Weights of a small encoder-decoder audio transcriber.
Model: 9.32M parameters, encoder arch jasper, encoder norm batchnorm, encoder activation relu, encoder depths [3, 3, 3], decoder width 256, decoder norm layernorm, decoder activation gelu.
Training: 6500 steps, batches of 256.
Rows from block 4 of the audio encoder of a small encoder-decoder audio transcriber, named by matrix and row number. Rows with one number belong to one channel. Each number is 128 + 24 x the weight over its row's rms, rounded and kept within 0 to 255. All counts start at 0. Numbers have three digits each. After the name is the row's rms in percent of the matrix's.
After each channel's rows are labels from the 100 clips, of 14848, where the channel reaches its highest value: "responds to" is what is common among them. Only what is clearly more common there than usual is listed. The data: short read English sentences (LibriTTS-R). In brackets: how many of the 100, against the usual share in percent.
# convs0: first width-7 conv (encoder.blocks.4.convs.0.weight, 192x192x7, each kernel summed), inputs 0-95
# convs1: second width-7 conv (encoder.blocks.4.convs.1.weight, 192x192x7, transposed, each kernel summed), outputs 0-95

convs0.145 105:130090138137087122132152139087117119143178118140129152158125106128114111126142167114136121095089160125121152127109137092116158103086123155134146079131136127167106145110129113133104153079116115149138117132126100096151101102078091129117131173130142134077082122124147070120104117146128164087
convs1.145 104:133143107128159120165145131097101142124106129141131116111122118152090107142170117160104117152140130152141124126135107138136165105090174096120095134143099096102090102118152124099116083150119111109080137106166167145137137128167116115166122093188121095110132089101172097178054110126141091087
responds to: the word "have" (43 vs 4.3); the word "i" (38 vs 17.9)

convs0.98 106:108095092074102125143140123126175106130108147134104141158153108174136121124137092125130141111149153115109123143105131149111156151186106170169098155104114088108100165102147093153138106123067110143128094123135134097162069093099138133131118133151121139141131110109119135142126111174128141120
convs1.98 099:120098133116112125124118059120110108116137108143146169076129152134132115105083132067122143136150140141119104097093133129109140164125099105120111083154145114130152154128146130147120115143133142124122098129104110154169161162104141171139206090142116078095161181098169144112161100133112117110
responds to: the word "him" (25 vs 4.1)

convs0.147 099:129063102149110135135119126101108142188117087119116125127149115129120129167179093142148110120169072124164143109148134159134108158159176119136138146112132135166121118103165092143133144087155158193118177096133134155083135130104111134157122158107141090120138144112152128123124187126135113136
convs1.147 112:155128123141109125118185144104127150110111107090108162123124084169112107144119119101099147078139093099126134143159132099171100104081122117160118129080139120124147132131105114161131120142108130114142099140162096094103123111123093162173105166132151100107115149142138203174150144132128131138
responds to: the word "was" (25 vs 9.7)

convs0.69 094:149126116119105129114133166137121106147113188147126094112090188099088146161143134142144099144125143155105120093104104119140140136177163145115106144133124124159136161131111118146076116122127164120151153127117097168132122188106127068122164112088168113126119137122115177107110142161144107086
convs1.69 094:097175115150107135138135129119186107143097125094177106170136125118081128129167151153098136117165135132123147121126112095112115109163119117141152127119124156124111097156117141082163106115128165068159109161125163128124137149085122127126163115098122114132157105124094103116125123179168116106
responds to: the word "the" (54 vs 25)

convs0.44 093:168162140099133106112145133135108130111101109074113132121115080151171090126115120130131154109129174177125078148141149119100117153180136108143108107138157061146162135093168114121136152098130126092109125126111120152124102141151114127127143174123105135132173142099150106133095156130154101062
convs1.44 093:152106135104117114135142128149159121121136132136131131109128130160106099081152160154121148148116164125176116130154125133173101089144124127142090131155143138152087102129093165114112124152114148126159108161107103096122096130123164122108107106146111127154080123119126109104095137125151131140
responds to: the word "i" (57 vs 17.9); the word "don't" (28 vs 2.3)

convs0.84 094:142123143121094152186104104109106116126109105116098130132106126123130113116166143143187139148088128090127105132152143151112127131133132123119122169124124121104146140120134157133129093131118140123120106153134143171136117126144143099111149119167097112133130159141107104109137132163082166106
convs1.84 100:121110131110111104144137113163110132109109133112134153101104125130129132103058108133109082100145171133128129117147152122110110169093136162112129103098134091142150151140143122113105139177129129164098101101144098154123148128123121097106104130123125109115117093129138106067058105136139101111
responds to: the word "that" (45 vs 7)

convs0.160 104:145146131101116060173124115195109082145137113159106153106124097095125102175148103160103111151148109126121117144139095106125119135146125122125085133124099141123115124139088143148170120131106130136081122070097160113116156194134107134149180131133131134156089128114153071138151149152099166133
convs1.160 103:126144077100141103095142133116135094110143133103110147083152117140139135134118084086114130107121089082100121117154123152177150105115120115117131135082155091144145118150115119066110123184133104103107085119103119132099110119107144138115125104134127123111110115131118111116067107149109093129
responds to: the word "was" (87 vs 9.7); the word "it" (50 vs 12.3)

convs0.157 089:114110137178131157173135107135143138133078117136136128147128168102097107141117114131108161169130112126105137145144128142125136139073113140141178115111103181170144096111120177113132132158141113100126135131111111172134150097133092114142101140148097170100127140060117161129081104104104129105
convs1.157 103:112125118121139113170085151119117139151133085142125136112118076138135155090133098120102121141142115151139133133167125156131128084169113099156131116152096109127131140128133125113172136127129111095142139122102149111108131093095156102146116102109141160091124092093196094113135172116122149149
responds to: the word "he" (37 vs 10.9)

convs0.17 103:144089167185143123089098116121153110147102128100152126153093156130102143127135108115103117137139150131059172125098122128123125155158172133148112102168080148146147127089143124104132151147089086124155093110125123133146119136143121098156135148094179106118137167127093103153107163117099108127
convs1.17 109:140105157107146133122167129103122126137152136153122104144132131125116149111149087104120146120148117145118126135151133135168192154111104097129121105156129119127077147086144113127141137106132113126170150107077102121105121091149112140100128111075160136122096113112157154149134135103130126172
responds to: text has "you" (33 vs 15.1)

convs0.148 104:114076132122102162143157138135134135125116142110121152149148112125156085135182132133144147124144060096153151142143114105101149107136097159118126183130147135111140097158136150128134133086153113212122128119071129151145159098134069185114127101118146145134110166144128140118143139155146163112
convs1.148 099:155119163120135086105113111133145163138143116076146176111095135111109102137140114141150133119134189114077147155125143135121142133126162135076152140126143127139128078081142106094136115161107110118122160114183141141136104115159138135122125109126090080107109141159099115099123106157102140115
responds to: the word "i" (39 vs 17.9)

convs0.33 092:136101170136115140108112107161136154107133113140089156079089104107089114120164106147109139143117114128120113121142121095138120140113092130134098145145140092099107108120098159106129106127118150144157175140111134155138145137105140113085190140127147138147104103130131104124143129122087095078
convs1.33 105:123134127112089101105125137128138103081107151126134111156141108108139171149115149163132128146090093145133146100141125124092147138087083111124118143100093117152110119115093156136154138133145090131146129099108145135048112117156156137120108156125106122117153148131145101143091103120173138151
responds to: the word "with" (25 vs 3.3)

convs0.76 091:106082128131127167134176075136096125096127128100125087110137124185055144113075090117131122103147105136154084115158101098149153159188171132142096141108117119138108168089111162131107137105106142145168116149091144105126102108151092145120148146150143170147161143123111103132145153148125161120
convs1.76 099:118118108139148124109111066145155139113091124120148114144163111120118103118094165150069109121138109131133113107133116123145145129145128117168135108104142153151118136127078165155124087143120078141124122137115152074086130168112156134158121126112103138116154096103112130090071085115115111106
responds to: the word "was" (26 vs 9.7)

convs0.43 104:143104123119118145141091104145090176085096131145141129139094125113143149107142115124139124138105155146115158145135144116162132099080126130101143144125174132108135134120129121117129127146097106165147128142151112117116121113103120107118166146189081150116117142154145122143119095127117132128
convs1.43 094:101127100114137102125112128110143176104113133138128146129124114142111116115150132148119132090125138098116140160116137088096101146120171087137070135107133126146145138091133149103114136096097122120145121100095179159104103121172104140110150148141133089118141112134107140143173100105113124143
responds to: the word "i" (64 vs 17.9); the word "have" (27 vs 4.3)

convs0.153 098:148114124170140080105106095113102172071101158119151115144141116133116154133107173122143158154109120106155185123149115161112133185127120142130155133168124085101115100130131097174114178100102120104151140117114145144151109149115128105128120125173113144099155105144179166156146095131115140159
convs1.153 097:110131127106112126206136144088105089137109155118120136099108111103117114113143132111143119110131083085117093179132141104113113076110150120153135107108119104139148104126145187113142132161144091146128107111140107121120148118135142077147163121117150148158103141129088113142121128130109112163
responds to: the word "you" (38 vs 14.9); the word "he" (27 vs 10.9)

convs0.136 099:138137109090146124109098138156121145113132123122102154131088127088144105123144090138148122136111106113121139118073079141147103141126109153102165141156136104176129124104121144201123153119150166092102163093150164109087113105120170093157101107161127170144123111094141118147096106109147087167
convs1.136 099:120140153142128110121155104104134116115170117158136128150123110124058178089103137129114128109132145106114149168165160141125135062146141093093099160171117143126096079140119150108114151107144124116135120115132119138141128150099148142115122147115137130123166096147139113118147121179116103141
responds to: the word "was" (29 vs 9.7)

convs0.62 102:126152084064099136135111143077121115133141144135143184113115155113110093132137141155120140087144147159140126118122097141122150115080115116191158134169110097146114133125126124121103120096105160113109109099133122098071118102110149119100094120100144160118111145189139154102169128124138151081
convs1.62 104:096146097143140110080175124156125123117118114137163107123126128128167161108117103179095082127091116112137126095116095157140151101122096091106128115122115150180135145133117079136145121126098113142164105095145104148156148119104158121127126099099162084144142125090115098162127134113137093086
responds to: the word "the" (53 vs 25); the word "a" (30 vs 12.3)

convs0.163 107:098137133132113122143167124158130167067132086145160093095124152142178141123104120104145148104143113133156136157157146116104132089142119088185132105146126128121128139134130183108154146102139131141131128134139120143153137135103121136159077137110139102104075119179135182110084129126105176176
convs1.163 107:110107136089107141139136087154157125107100109098144147150116129106137120119103112138085131134125101154142135127118138086119109118109101114106088116128117151126150151099076136112144086076109118130071124150132119115109134137112102122125085108087118103136117131155101124107133112081123143141
responds to: the word "was" (25 vs 9.7)

convs0.19 096:130067118171103114130159134103143108125161116100124136095127142157127120132135128130119092158143139133117092149081109137175147133111133105118107141125136123087169146120116161147119143153127121163105103156145137132144067097122140122142136104087099092127154147148081088105087126132173154140
convs1.19 091:123139111112110128151134106104102130150103109172122172140127153116118097134113153097085141097109096138129146112168125123206119171113087129082132098092106101143099110146134103126127145108134155111130133118119107080140136115121121120138098103107141151162141076119081127156105114134158160103
responds to: the word "to" (48 vs 14.6); the word "me" (34 vs 5.1)