From a checkpoint of a small encoder-decoder audio transcriber: soap at rate 0.0021.
Rows from block 4 of the audio encoder of a small encoder-decoder audio transcriber, named by matrix and row number. Rows with one number belong to one channel. Each number is 128 + 24 x the weight over its row's rms, rounded and kept within 0 to 255. All counts start at 0.
Before each channel's rows are labels from the 100 clips, of 14848, where the channel reaches its highest value: "responds to" is what is common among them; "loudest band" is the band of the loudest frequency at the time of the peak. Only what is clearly more common there than usual is listed. The data: short read English sentences (LibriTTS-R). In brackets: how many of the 100, against the usual share in percent.
# convs0: first width-7 conv (encoder.blocks.4.convs.0.weight, 192x192x7, each kernel summed), inputs 0-95
# convs1: second width-7 conv (encoder.blocks.4.convs.1.weight, 192x192x7, transposed, each kernel summed), outputs 0-95

responds to: the word "they" (36 vs 3.5)
loudest band: 500 to 1000 Hz (38 vs 6.3); 250 to 500 Hz (32 vs 11.3)
convs0.45 [198 134  81 108 105 128 121  86 124 101 175 127 171 127 120 111 103 117 131 173  91 145 111 105 109 131 111 147 138 157 123 130 141 203 155 111  91 107 127  97 123 127 118 107 136  99  89 123 107 133 124 143 132 121 126 165  89 129 151 120 119 159 158 124 126  99 127 133 137 148  78 143 117 134 117 103 115 195 147 153  87 110 112 128  95 116 105 117 112 159  87 124 134  93 123  88]
convs1.45 [187  99 133  94 160 132 118 141 142 160 122 122 133 153 133 119 126  77 121 123 123  95 100 131 104 119 146 106 126 101 103 111 165 131 129 111 123 136 107 105 130 102 136 129 156 141 138 106 143 104  98  90 115 107 112  88 125 124 116 147 163 147  96 156 126 105  94 118 164 142 115  86 138 130  90 168 167 113 112 114 141 157  84 108 101 123 141  85 127 148 134 111  95  97 117  92]

responds to: the word "of" (56 vs 9.7); the word "a" (29 vs 12.3)
loudest band: 250 to 500 Hz (31 vs 11.3)
convs0.6 [111 146 136 153 115 109 132 115 123 119 129 151 143 117 171 169 123  81 134 136 121 109 120 125 170 187 116 171 135 106 157 116 118 110 140 168 109  55 168 142 118 142 113  88 177 120  87 144 123 140 120 150 125 113 161 147 140 157 141 123 143 122  99 170 114 144 108 125 153  91 134 128 141 122 108 135 137 138 142 178  99 146 145 107 117 123 103 140 105 127 151 124 105  98 111 170]
convs1.6 [ 92 109 129 103  79 143 150 143 100 145 127  64 117 127  87  96  93 110 101 122 140 135  99 172 100 133 182 136 102 119 127  88 123 108 125 115 150 130 141 145 121 153  86  98 114  82 113 170 162  99 152 132  77 145 127 118  89 130 109 131  94 138 121 171 105 112 176 102 143 129 115 125 146 105  95 131  98 181 112  81 171 111 101 115 174 139 142 105  99 128 123 113 160 113 107 119]

responds to: the word "yes" (27 vs 1.4)
loudest band: 500 to 1000 Hz (43 vs 6.3)
convs0.79 [125 107 123 134 155 117 123 117 147 124 115 101 116 133  77 134 124 144 143 120  79 153 130 120 135 147 123  83  91 145 110 143 157 118 132 133 154 121 120 124 103 125 122 115 143 115 124  78 135 105 128  80 123 119 128 124 145 105 152  97  89 127  78 125 152 121 134 121  93 134 106 158 119 133 103 103 136 148 121 128 104 129 125 139 112 143 108 149 124 123 162  75 156 136 112  99]
convs1.79 [149 136  95 105 114 119  96  89 134 124 137 103 100 140  87 132 126 140 142 130 111 168 116 108  92  90 125 115 116  97 141 118 147 158 102 138  95 104 151 129 128 149 151 103  87 135 109 119 110 139 113  37 121 136 151 122 144 156 130 164 106 123 129 108  88 115 168 142 103  93 146 132 132 115 112 110 135 113 135 119 118 123 115 108 162 129 154 176 137 164 115 115 140  97  88 107]

responds to: the word "me" (31 vs 5.1)
loudest band: 250 to 500 Hz (43 vs 11.3)
convs0.106 [ 82 102 173  97  75 135 146 100 115 120 119  96 124  99 118 116 177 113  98 113 149 113 117 148 180 112 146 131 104 118 139 101 106 139 138 138 129 145  83 124  94 146  93 140 154 139 150 109 138 110 138 156 120 117 182 121 124 103 111 130 154 109 116 126 141 147 103 142  98 102 156 149 141 142  97 161 123 122 128 130 141 100 132 140 150 134 158 115 131 129 106 126 151 140 136 132]
convs1.106 [ 91 129 128 111  83 118 138 135 141 171 116 106 101 104 168 154 130 150 109 107 112 129 137  96 132 130 140 115  74 140 113 107  93 127 145 150 140 114 103 170 110  80  92 158 126 143 160 168 118 121 116 128 160 112 114 135 135 148 131 115 154 102 122 129  92 139 153 110 118 133 135 142 112 123 173 131 141 131 117 143 115 128 132 145 131 126 107 123 132 143 126 112 109 139  89 194]

responds to: the word "you" (38 vs 14.9)
loudest band: 250 to 500 Hz (41 vs 11.3)
convs0.105 [138 135 120 128 139 123 128  85 130 129 133 139 100 137 107 145 131 116 145 140 131  93 136 127 140 130 110 122 165 129 115 146 114 111 113 130 115 132 138 135 128  61 108  84 172 144 148  89 146 126 158  97 122 147 138 101 164  92 130 137 121 152 144 116 123 154 122  98 132 122 138 139 141 123 103 126 129 140 157 120 138 161 148 143 125  94 112 168 100 141 127 116 151 148 117 136]
convs1.105 [121 135 121 142 110 139 132 115 136 103 170 116 100 141  77 144 124 128 177 132 143 146 121 146  94 155 186  78 125 152 129 140 105 116  97 126  80 105 143 150 126 123 181 144 111 129 125 118 167 106  94  93 101 108 146 133 143 159 104 125 130 128 120 126 163 127  97  95 114 130 118 126 137 112  69 129 151 135  64 134 109 101  98 141 181 111 132 134 108 153 130 126  95 140  61  90]

responds to: the word "the" (52 vs 25)
loudest band: 250 to 500 Hz (32 vs 11.3); 500 to 1000 Hz (29 vs 6.3)
convs0.26 [146 177 146  82 117 154  89  84 132 133 126 147 163 116 156 115  92 149 120 154 173 127 124 106 155 102 151 130 118 144 148 110 141 139 136 104 135  97  71 161 112  78 149 103 143 136 135 129 130 117 107 109 107 125 167 153 134 106 149 180 122 117  91 132 122 107 132 166  96 117 114 174 118 110 129 101 130 163 115  84 124 112 153 116 125 105 133 101 141 158  88 127 193 111 122  99]
convs1.26 [135 117  91 156  90 112 130 113 177 138 148 108 153 121 120  84 162 112 125  87 102  90  87 127 109 127 156 160 122  95 142 105 129  89 139  97 119 109  89 144 102 122 102 131 156 126 144 112 105  95 120 148 159 131 145 155  89 165 152  99 127 101 139 105  96 122 155 109  79 123 123 144 148 155 143 143 150 133 134  96 110 116 129 122 125 152 144  65 134 115 127  78 154 148 130 101]

responds to: the word "it" (38 vs 12.3); the word "is" (29 vs 8.5)
loudest band: 250 to 500 Hz (28 vs 11.3)
convs0.39 [146 101 125  95 112 104 135 161 114 107 110 153 132 114 147 115 116 160 143 102 129 158 177 162 143 144 125 157 176 163 122 119 149 178  93 152 128 112 150 150 140 153 139 138 149 136  64 172 112 150 125 153  95 117 141 168 157 123 155  74 140 126 114 153 119 143  93 115 101 135  89 129 115 127 126 157 115 112 121 121 149 137 131 119 130 143 128  97 118 117  86 153 128 167 146 118]
convs1.39 [106 126 160 118 151 140 151  89 142  93 181 147  83 159 143  95 159  63  91 111 116 134 116 144 105 121 115 164 129 129 115  97 125  94 104 122 138 109 117 100 129 103 126 134 177 121 150  97 130  98 147 118 108 134 102 107 141 120 160 144 134 142  85 145 116  97 141 112 140 112 115 140 163 118 118 100 135 115 132 150 125 105 150 151  88 124 119 145 133 116 126 130 118 124 154 110]

responds to: the word "we" (25 vs 3.3)
loudest band: 250 to 500 Hz (31 vs 11.3)
convs0.96 [123 138 123 133 112  97 113 108 171 172  87  99 165 120 117 121 148 117 132 132 158 131  86 127 111 197 108 120 130 111 135 123 163 131 112 150 137 112 138 140  99 151 146 135 136 102 176  83 169 130 135 162 151 111 135 129 146 142 148 129  81 151 119 122 136 115  83 123 149  55 166 141 136 122 117 156 103 132 116 173 118 114 163 112 106 135 124 161 170 118 138  90 117 150  99  95]
convs1.96 [146 165 144  99 142  98 136 142 113 102 159 132 115 122 112 174 131  85 149 141 105 147 161 102 117  68 121 110 114 164 131 102 105 140 111  65 128 148  89 123 130  89 145 140 123 161 114 120  92 172  98 114 119 140 104 130 124 106  95 102 140 116 179 106  93 184 134 175 109 161 152 150 141 109  99 156 101 123 141 133 114 154 148 122 108  96 119 113 123 118 122 158 169 116 153 167]

responds to: the word "the" (71 vs 25)
loudest band: 2000 to 4000 Hz (29 vs 1.8)
convs0.73 [148 128  97 100 154 141 124 142 130 124  80 116 155 132  97 141 126 182 134  97 121 110 149 129 143 121  66 112 110 143 140 114 157 118 113 158 138 127 100 149 134 149 108 128 162 127 123 107 102 106 138 111 152 149 149 106 116 154  80 103 128 155  59 154 134 110 138 149 136 131 115 143 105 141 130 141 117 164 140 125 120 110 131 155 128 129 148 160 166 108 142  93 107 147 127 104]
convs1.73 [104 129 117 118 136 110 172 147  97 127 158 103 116 138 121 146 124 160 111  47 118 106 112 148 120 100 140 128 116  71 111 110 151 126 141 100 160 127 161 139 133 117  84 125 153 170 118 146 129 140 137  82 132 105 116 149 139 107 114 137 185 139 202 123  86 130 171 117 146 136  86 181 124 142 110 122 145  84 123 100 156 100 144 113 165 141 159  85 178 107 162 111  91 138 124  96]

responds to: the word "i" (40 vs 17.9); the word "my" (30 vs 4.2)
loudest band: 500 to 1000 Hz (51 vs 6.3)
convs0.94 [136 152 154  80 107 114 123  85 113 124 113  99 121  93 106 160 158 151 128 146 133 158 112 154 116 115 125 138 122 133 102 163  82  97 113 130 157  98  99 110 145 103 152 108 104 147 140 144 151 112 125 127  99 103 121 104 135 126 108 102 103 149 132 110 133  67 115  86 122 155 108  87 124  86 157 120 134  95  99 150 122 128 101 178 106 102 135 110 147  86 153 179 111 120 143  90]
convs1.94 [122 117 152 136 123 112  94 106 127  84 143 123 115 115 156  91 132 171 100 124 103 115 118 134  94  67 135 119 105 128 139 130 115 132 125 106 154  82 155 156 156 123 113 119 157  89 143  86 124 152 122 127 110 143 127 121 131 124 118 144 142  74 116 131 124 167 136 144  92 105 136 143 111 190 136 136 123 137  91 118 104 116 137 141 160 127 155 112 105 118 133  82 140 139 151  92]

responds to: the word "to" (34 vs 14.6)
loudest band: 250 to 500 Hz (28 vs 11.3)
convs0.131 [148 118 110 152 110 144 129 144 159 135 132 122  99 132 111  93  95 103 107 142 141 100 132 106 160 128 146 126 119 102 118 113 174 142  98 142 104 121 108 151 147 112 152 106 137 147 181 142 145 108 137 133 122 157 119 169 134  92 125 147 118 153 148 115 135 163 105 128 150 122 153 108 157 145 150 119 118 127 161 129 135 101 112 125 142 145  98 147  21  94  90 124 153 144 116 132]
convs1.131 [150 122 137  84 145 166 146 114 125 119  98 112 140 125 189 191 144 118  91 190 106 127 145 110 110 165 131 142 131 116 141  64 134 147 106 110 139 165  75  69 124 128 153 105 163 124 133 118 115 150 131 130 133 139 126 142 145  93 153 142 122 123 118 111 153 136 115 141 140 120 148 171 137 126 146 142 104 132  98 141 154 132 121  96 133 113  84 122  93 139  37 107 117 111  99 113]

responds to: the word "is" (29 vs 8.5)
loudest band: 250 to 500 Hz (30 vs 11.3)
convs0.100 [136 170 109 107 150 149 141 125 141 114 113 151  84 147 148 114 159 135 152 114 136 145 146 114 102 148 132 122 109 169 104 169 141 129 107  99 160 105 134 159 111  98 123 139 152 144 154 152 152 142 142 124 158 120 124 133 127 131 113 122  96 124  89 129  87 143 146 142 130  98 128 114 146 104 164  86 133 171  57 124  99 141 118 115 105 110 127 117 155 100  86 137 120 123 130 110]
convs1.100 [121 175 136  82 138 134 114 139 140 134 117 114 147 115 155 155 118 116 115  91 109  94 105 127 100 133 123 120 102 129 126 130 117 118 142 119  83 100 122 119 121 127  70 144 116 139 103 102  84  94 130 139 121 131 141 114  83 183 175 185 129  77 106 111 131 156 109 149 114  98 129 117 124 127  83  96 163 125 129  94  85 132 172 169 121 121 131 113 139 169 130 155 109 108 135 138]

responds to: the word "the" (55 vs 25)
loudest band: 250 to 500 Hz (39 vs 11.3)
convs0.116 [127 157 136 106 155 147 146  87 111  89 137 101 175  99 108 106 135 133 114 124 185  85 132 116  85 117 127  90 115 117 129  96 158 125 117 128 132 112  97 160 117 159 149 105  77  65 120 118 105 121 131  88 137 155 133 177 148 150 136 116  91 143  78 119 113 100 103 126 135 148 127 134  92  99 123 149 138 141 142 125 124 100 134 127 105 129 129 142  72 201 143 162 112 103  97 132]
convs1.116 [124 144 160 174 112  86 112 140 140 137 126 100 167 133 105 116 119 107 145 135 115 153 146 153 126 125 123 193 123 104 147 161  95 122 160  91  82 138 111 138 124  94 129 140 142 135 134 137 126 147  99  73 144 125 154 194 134 107 160  96 142 102 144 112 142 165 141 105 133 129 143 107 125 119 142 112 143 132 132 120  88 127 134 163 102 135 139 130 102 122 111 109 102 117 126  82]

responds to: the word "the" (51 vs 25)
loudest band: 4000 to 8000 Hz (27 vs 4.2)
convs0.124 [ 99 117 141 169 106 118 108 132 140 178 156 128 155 100 121 129 138 140 141 116 142 144 117 164 130 115  90 123  88 110 117 153 148 131 140 129  95 133 127 113 145 128 120 154 114  95 140  93 150  93 142 133 129 107 152 150 121  96 127 112 155  75 124  92 107 140 117  82 126 177 140 101 120 137 182  98 104 138 126 125 151 112  85 140 115 134 124 116 128  98 105 126 129 151 128 121]
convs1.124 [107 149 105 134 128 176 165 117 129  97 135  74 138 107 134  99 113 111 126 133 113  74 113 120 144 114 140 103 130 109 106  90 139  99 146 150 140 135 137 118 170 141  88 121 163 110 131 160 158 118 124 130 176 158 113 143 105 159 116 136 159 148 150 153 115 107 124  99  75 108 111  96 184  99  91  94 155 122 105 159 137 122 102 117 160  94 153 129 142 132 117 121  96 112 130 126]

responds to: the word "you" (40 vs 14.9)
loudest band: 250 to 500 Hz (40 vs 11.3)
convs0.141 [154 121 114 100  71 156 102 120  97 136 133 134 118 129 175 164 125 128 165 121 139 174 101 100 133 123 115 123 144 120 122 158 140 116  93 112 139 120 157 148 114 126 141 103  92 146 134 162  73 149 105 100 103 121 125 127  93 145 126 156 132 145 139 126 122 177 109 161 123 131 109 121 110 153 118 130 142 147 147 121 110  86 129 110 107 151  95 117  80 141 138 128 108 169 171 140]
convs1.141 [ 92 165 108 147 132 128 123 116 137 123 107 113 100 162  76 130  98  83  89 125  88 129 120  93 100 100 157  87 147 113 139 122 113 148 147  92 126 110 122 132 108 133 141 161 152 128 187 132 125 139 118  67 123 121 130 116 116 147 143 139 140  56 113 108 102 162 117 101 144 130 134 152 137  82 148 118 103 121 147 141  95 115 189 117 127  98 119 187 119  94  88 133 146 136 113 114]

responds to: the word "not" (38 vs 6.4)
loudest band: 500 to 1000 Hz (42 vs 6.3)
convs0.154 [155 127 143 107 140 103  89 148 109 117 171 155 138 118 118 170  92 163 139 169 125 123 105 154 116 172  89 131 127 125 105 138 143 143  86 163 134 120  78 148 117 108  82 118 125 100 129  95 122 160 145 130 174 119 142  98  97 110 156 152 131  97  90 127 157 111 115  92 110 105 171 131 178 157 107 137 140 143 133 152 139 128 102 112  86 138 145 122  93 141 123 118 116 136 108 170]
convs1.154 [105 105 134 166 125 104 153 147 108 118 128 142 127 139 152 122  95 103 168 140  94 103 123 170 113 109 113 119  80 103 121 106 129 128 139 150 136 128 115  94 126  99  94 173 154 102  79 139  80 188 133 138 140 130 135  99  98 130 110 139 127 142 137 156 109 156 137 109  72 124 115 110  93  94 123 138  81  98  93 112  87 127 134 102 156 170 110 112 155 148 132 131 128 120  88 146]

responds to: the word "was" (40 vs 9.7)
loudest band: 1000 to 2000 Hz (32 vs 1.6)
convs0.119 [117 114 114 135 123 158 113 100 148 138  76 131 189 101 103 123 121 151  95 145 147 123 160  97  95 112 129 112 152 108 157 145 140 111 153 128 100 159 167 136 157 145 112 113 163 136 132 156 139 110 141 139 161 135 122 149 155 125 117 135 163 127 134  97 130  88 104 119 120 114 137 143 134 143 132 114  84 115 111 126  91 132 118 117 129 159 100 125  91 150 156 163 152 137 124 114]
convs1.119 [161 122  99 123 115  94 103 183 123 132 118  81 133 139 107 119 136 118 145  88 149 133 130 147 115 114 129 129 124 136 169 107  97 172  93 112 144 120 130 167 138 137 115 130 128 126 140 129 142 116 138 135 128 166 130 187 123 152  97  99 132 160 106 147  94 151 131  78 143  97 129 118 128 115 163 150 105 131 133 119  76  78 149 128 150 119 133 137 153  78 112  93 121  58 124 113]

responds to: the word "and" (33 vs 10.4); the word "in" (28 vs 6.7)
loudest band: 250 to 500 Hz (29 vs 11.3)
convs0.103 [156 173 170 139 152  89 154 134 120 125 119 133 160 147 108 142  96 149 136 123 127  80 109 101 135  84 110 138 132 120 144 126 142 155 158  92 101 136 136  93 109 142 101 106 139 101 141 112  97 152 154 119 125 172 166  93 168 125  99 161 130 103 117 141 173  91 131 130 139  96  94 127 179 131 123 158 114 165 118 134 160 128  98 176 134 125 125 153 116  98 172 117  85  89 130 116]
convs1.103 [113 136 117 174 143 145 139 108 143 110 132 129 162  68 116 138 137 136 150 124 114 116 142 132 158 101 119  98 134 139 117 101 139 119 113  75  80 114 121 142 124  98 105 133 142 121 163  80 127  75  81 155  75  99 138 163 106 150 129 118 108 134 137  83 103 102 136 130 150 146 102 105 102 143 105 153  87 126 116 133 114 114 128  96 168 110 160 109 147 109 103 183 120 115 131  98]

responds to: the word "was" (38 vs 9.7)
loudest band: 250 to 500 Hz (28 vs 11.3)
convs0.164 [108  95 132 124 127  98 127 160 120 138 131 119 153 111 136 159 106  99 129 159 127 198 107 108 111 111  93 172 104 149 141 126 118 108  98 130 169 113  84 142 107  95 141  83 110 161  93 127 141 122 115 141 104  90 109 154 101 144 126 150 135 152 160  79 118 128 184 116 170 101 141 135  84 149 154  86 102 121 150 111 112 109 125 125 135 102 125 112  96 108 130 115 111 119 111 159]
convs1.164 [189 127 152  82 135 154 161 143 134 130 130 113 123  90  96 112 142 164 119 135 133 110 115 135 120 144 136 133 151 122 168 161 142 126 140 142 142 153 131  72 141  99 156 123 136 119 105 151 102 129 169 127  98 116 128 111 131 138 137 153 156 124 122 100 140  99 136 115 175  85 148 121 109 125  98 132 135 128 134 146 114 138 139 126 104 151 117 182 139 102 108 115 140 122 104 131]

responds to: the word "said" (51 vs 6.5); the word "he" (27 vs 10.9)
loudest band: 500 to 1000 Hz (45 vs 6.3)
convs0.77 [123 114  83 162 127 164 141 150  92 122 141 155 115 185 113 128 179 117 117 126 116 106 162 123 142 115  78 125 104  80 133 126 154  97 109 145 146 142 115 143 114 137 112 122 143  78 102 157 154  94 153 117 121 113 146 100 121 118 146 150 110  93  85 135 194 145 118  74 118 117  83 113 128 143 149 136 188 167 146 152 142 105 147 131 142 144 137 143 122 131 118 155 163 119 108 146]
convs1.77 [114 108  95  83 121 111 145 105 148 119 144 127 123  75 132 113 126 125 113 117 108 155 118 128 176 111 120 183 117 129 136 121 135 116  89 126 120  95 106 102 137 144 107  93 188 105  99 111 109  80 130 180 120 132 108 146 141 150 177 173 125 109 153 157 108 116 108  95 167 129 161  88 117 121  98 150 119 122  95 112 104 137 158 100 163 138 132 122 121 112 156 164 142 135 120 117]

responds to: the word "what" (30 vs 5.1)
loudest band: 500 to 1000 Hz (27 vs 6.3)
convs0.95 [ 88 118  29 121 142 147 124 135 130 162 143  93 142 139 158 150 137 134 118  59 125 188 138 108 134 120 138 126 136 139 137 124 147  95 142 142 159 139 130 145 133 157 110 133  97 119 130  96 102 129 105  80 135 123 106 157 167  82 145 157 121 121  93  78 115 142 123  86 144 147 147 127 119 137 113 125 144 119 195 145 101 110 126 161 136 107 115 112 106 158 146 151 135 150 129 118]
convs1.95 [123  78  81 129 130  96 117 122 150 124 135  98 104 134  90 152 130 154 107  85 140 128 135 104 185  72 131 129 103 116 139 150 118 117 113 165 197 171 102 128 104 102 164 154 141 143 125 121 120 149 153  93 150 121 123 116 135 122 133 146 155 125 145 135 120 147 162 142 171 127 131 111 122 152 136 136  90 151 132 100 102 173 128  98 143 140 126 109 125 145 135  71 149 120 114 159]

responds to: the word "to" (39 vs 14.6)
loudest band: 250 to 500 Hz (38 vs 11.3)
convs0.117 [100 145 158  92 122  89 138 149 114 143 111 125  90 170 174 144 152 116 155 143  89 160 125 124 121 121 113 103 130 158 114 123 136 129 151 116 147 141 133 133 129 115 131 136 116  91 137 131 133 138 111 115 136 119 104 111 103 105 103 143 147 134 160 103 123 104  98 113 126 116 118  67 131 122 138 147 150 128  89 167 141 155 126 130 114 131 158 104 137 128  92 138 159 109  68 142]
convs1.117 [131  96 122 133 164 119  95 174 154 112 156 153 143 104 126 117 119 115 123 123  91 125 107 136 136 124 120 161 100 101 139  91 150 157 131 141 158 161 150 142 166 135 110 143  93 117 132 154 122 129 147 132 160 141 154 179 103 136  94 132 159 125 122 117 128 114 125 149  97 123  85 128 125 125 110 138 115 118 124  76  84 131 118 118 109 151 139 147 113  83  96 118 120 132 117 115]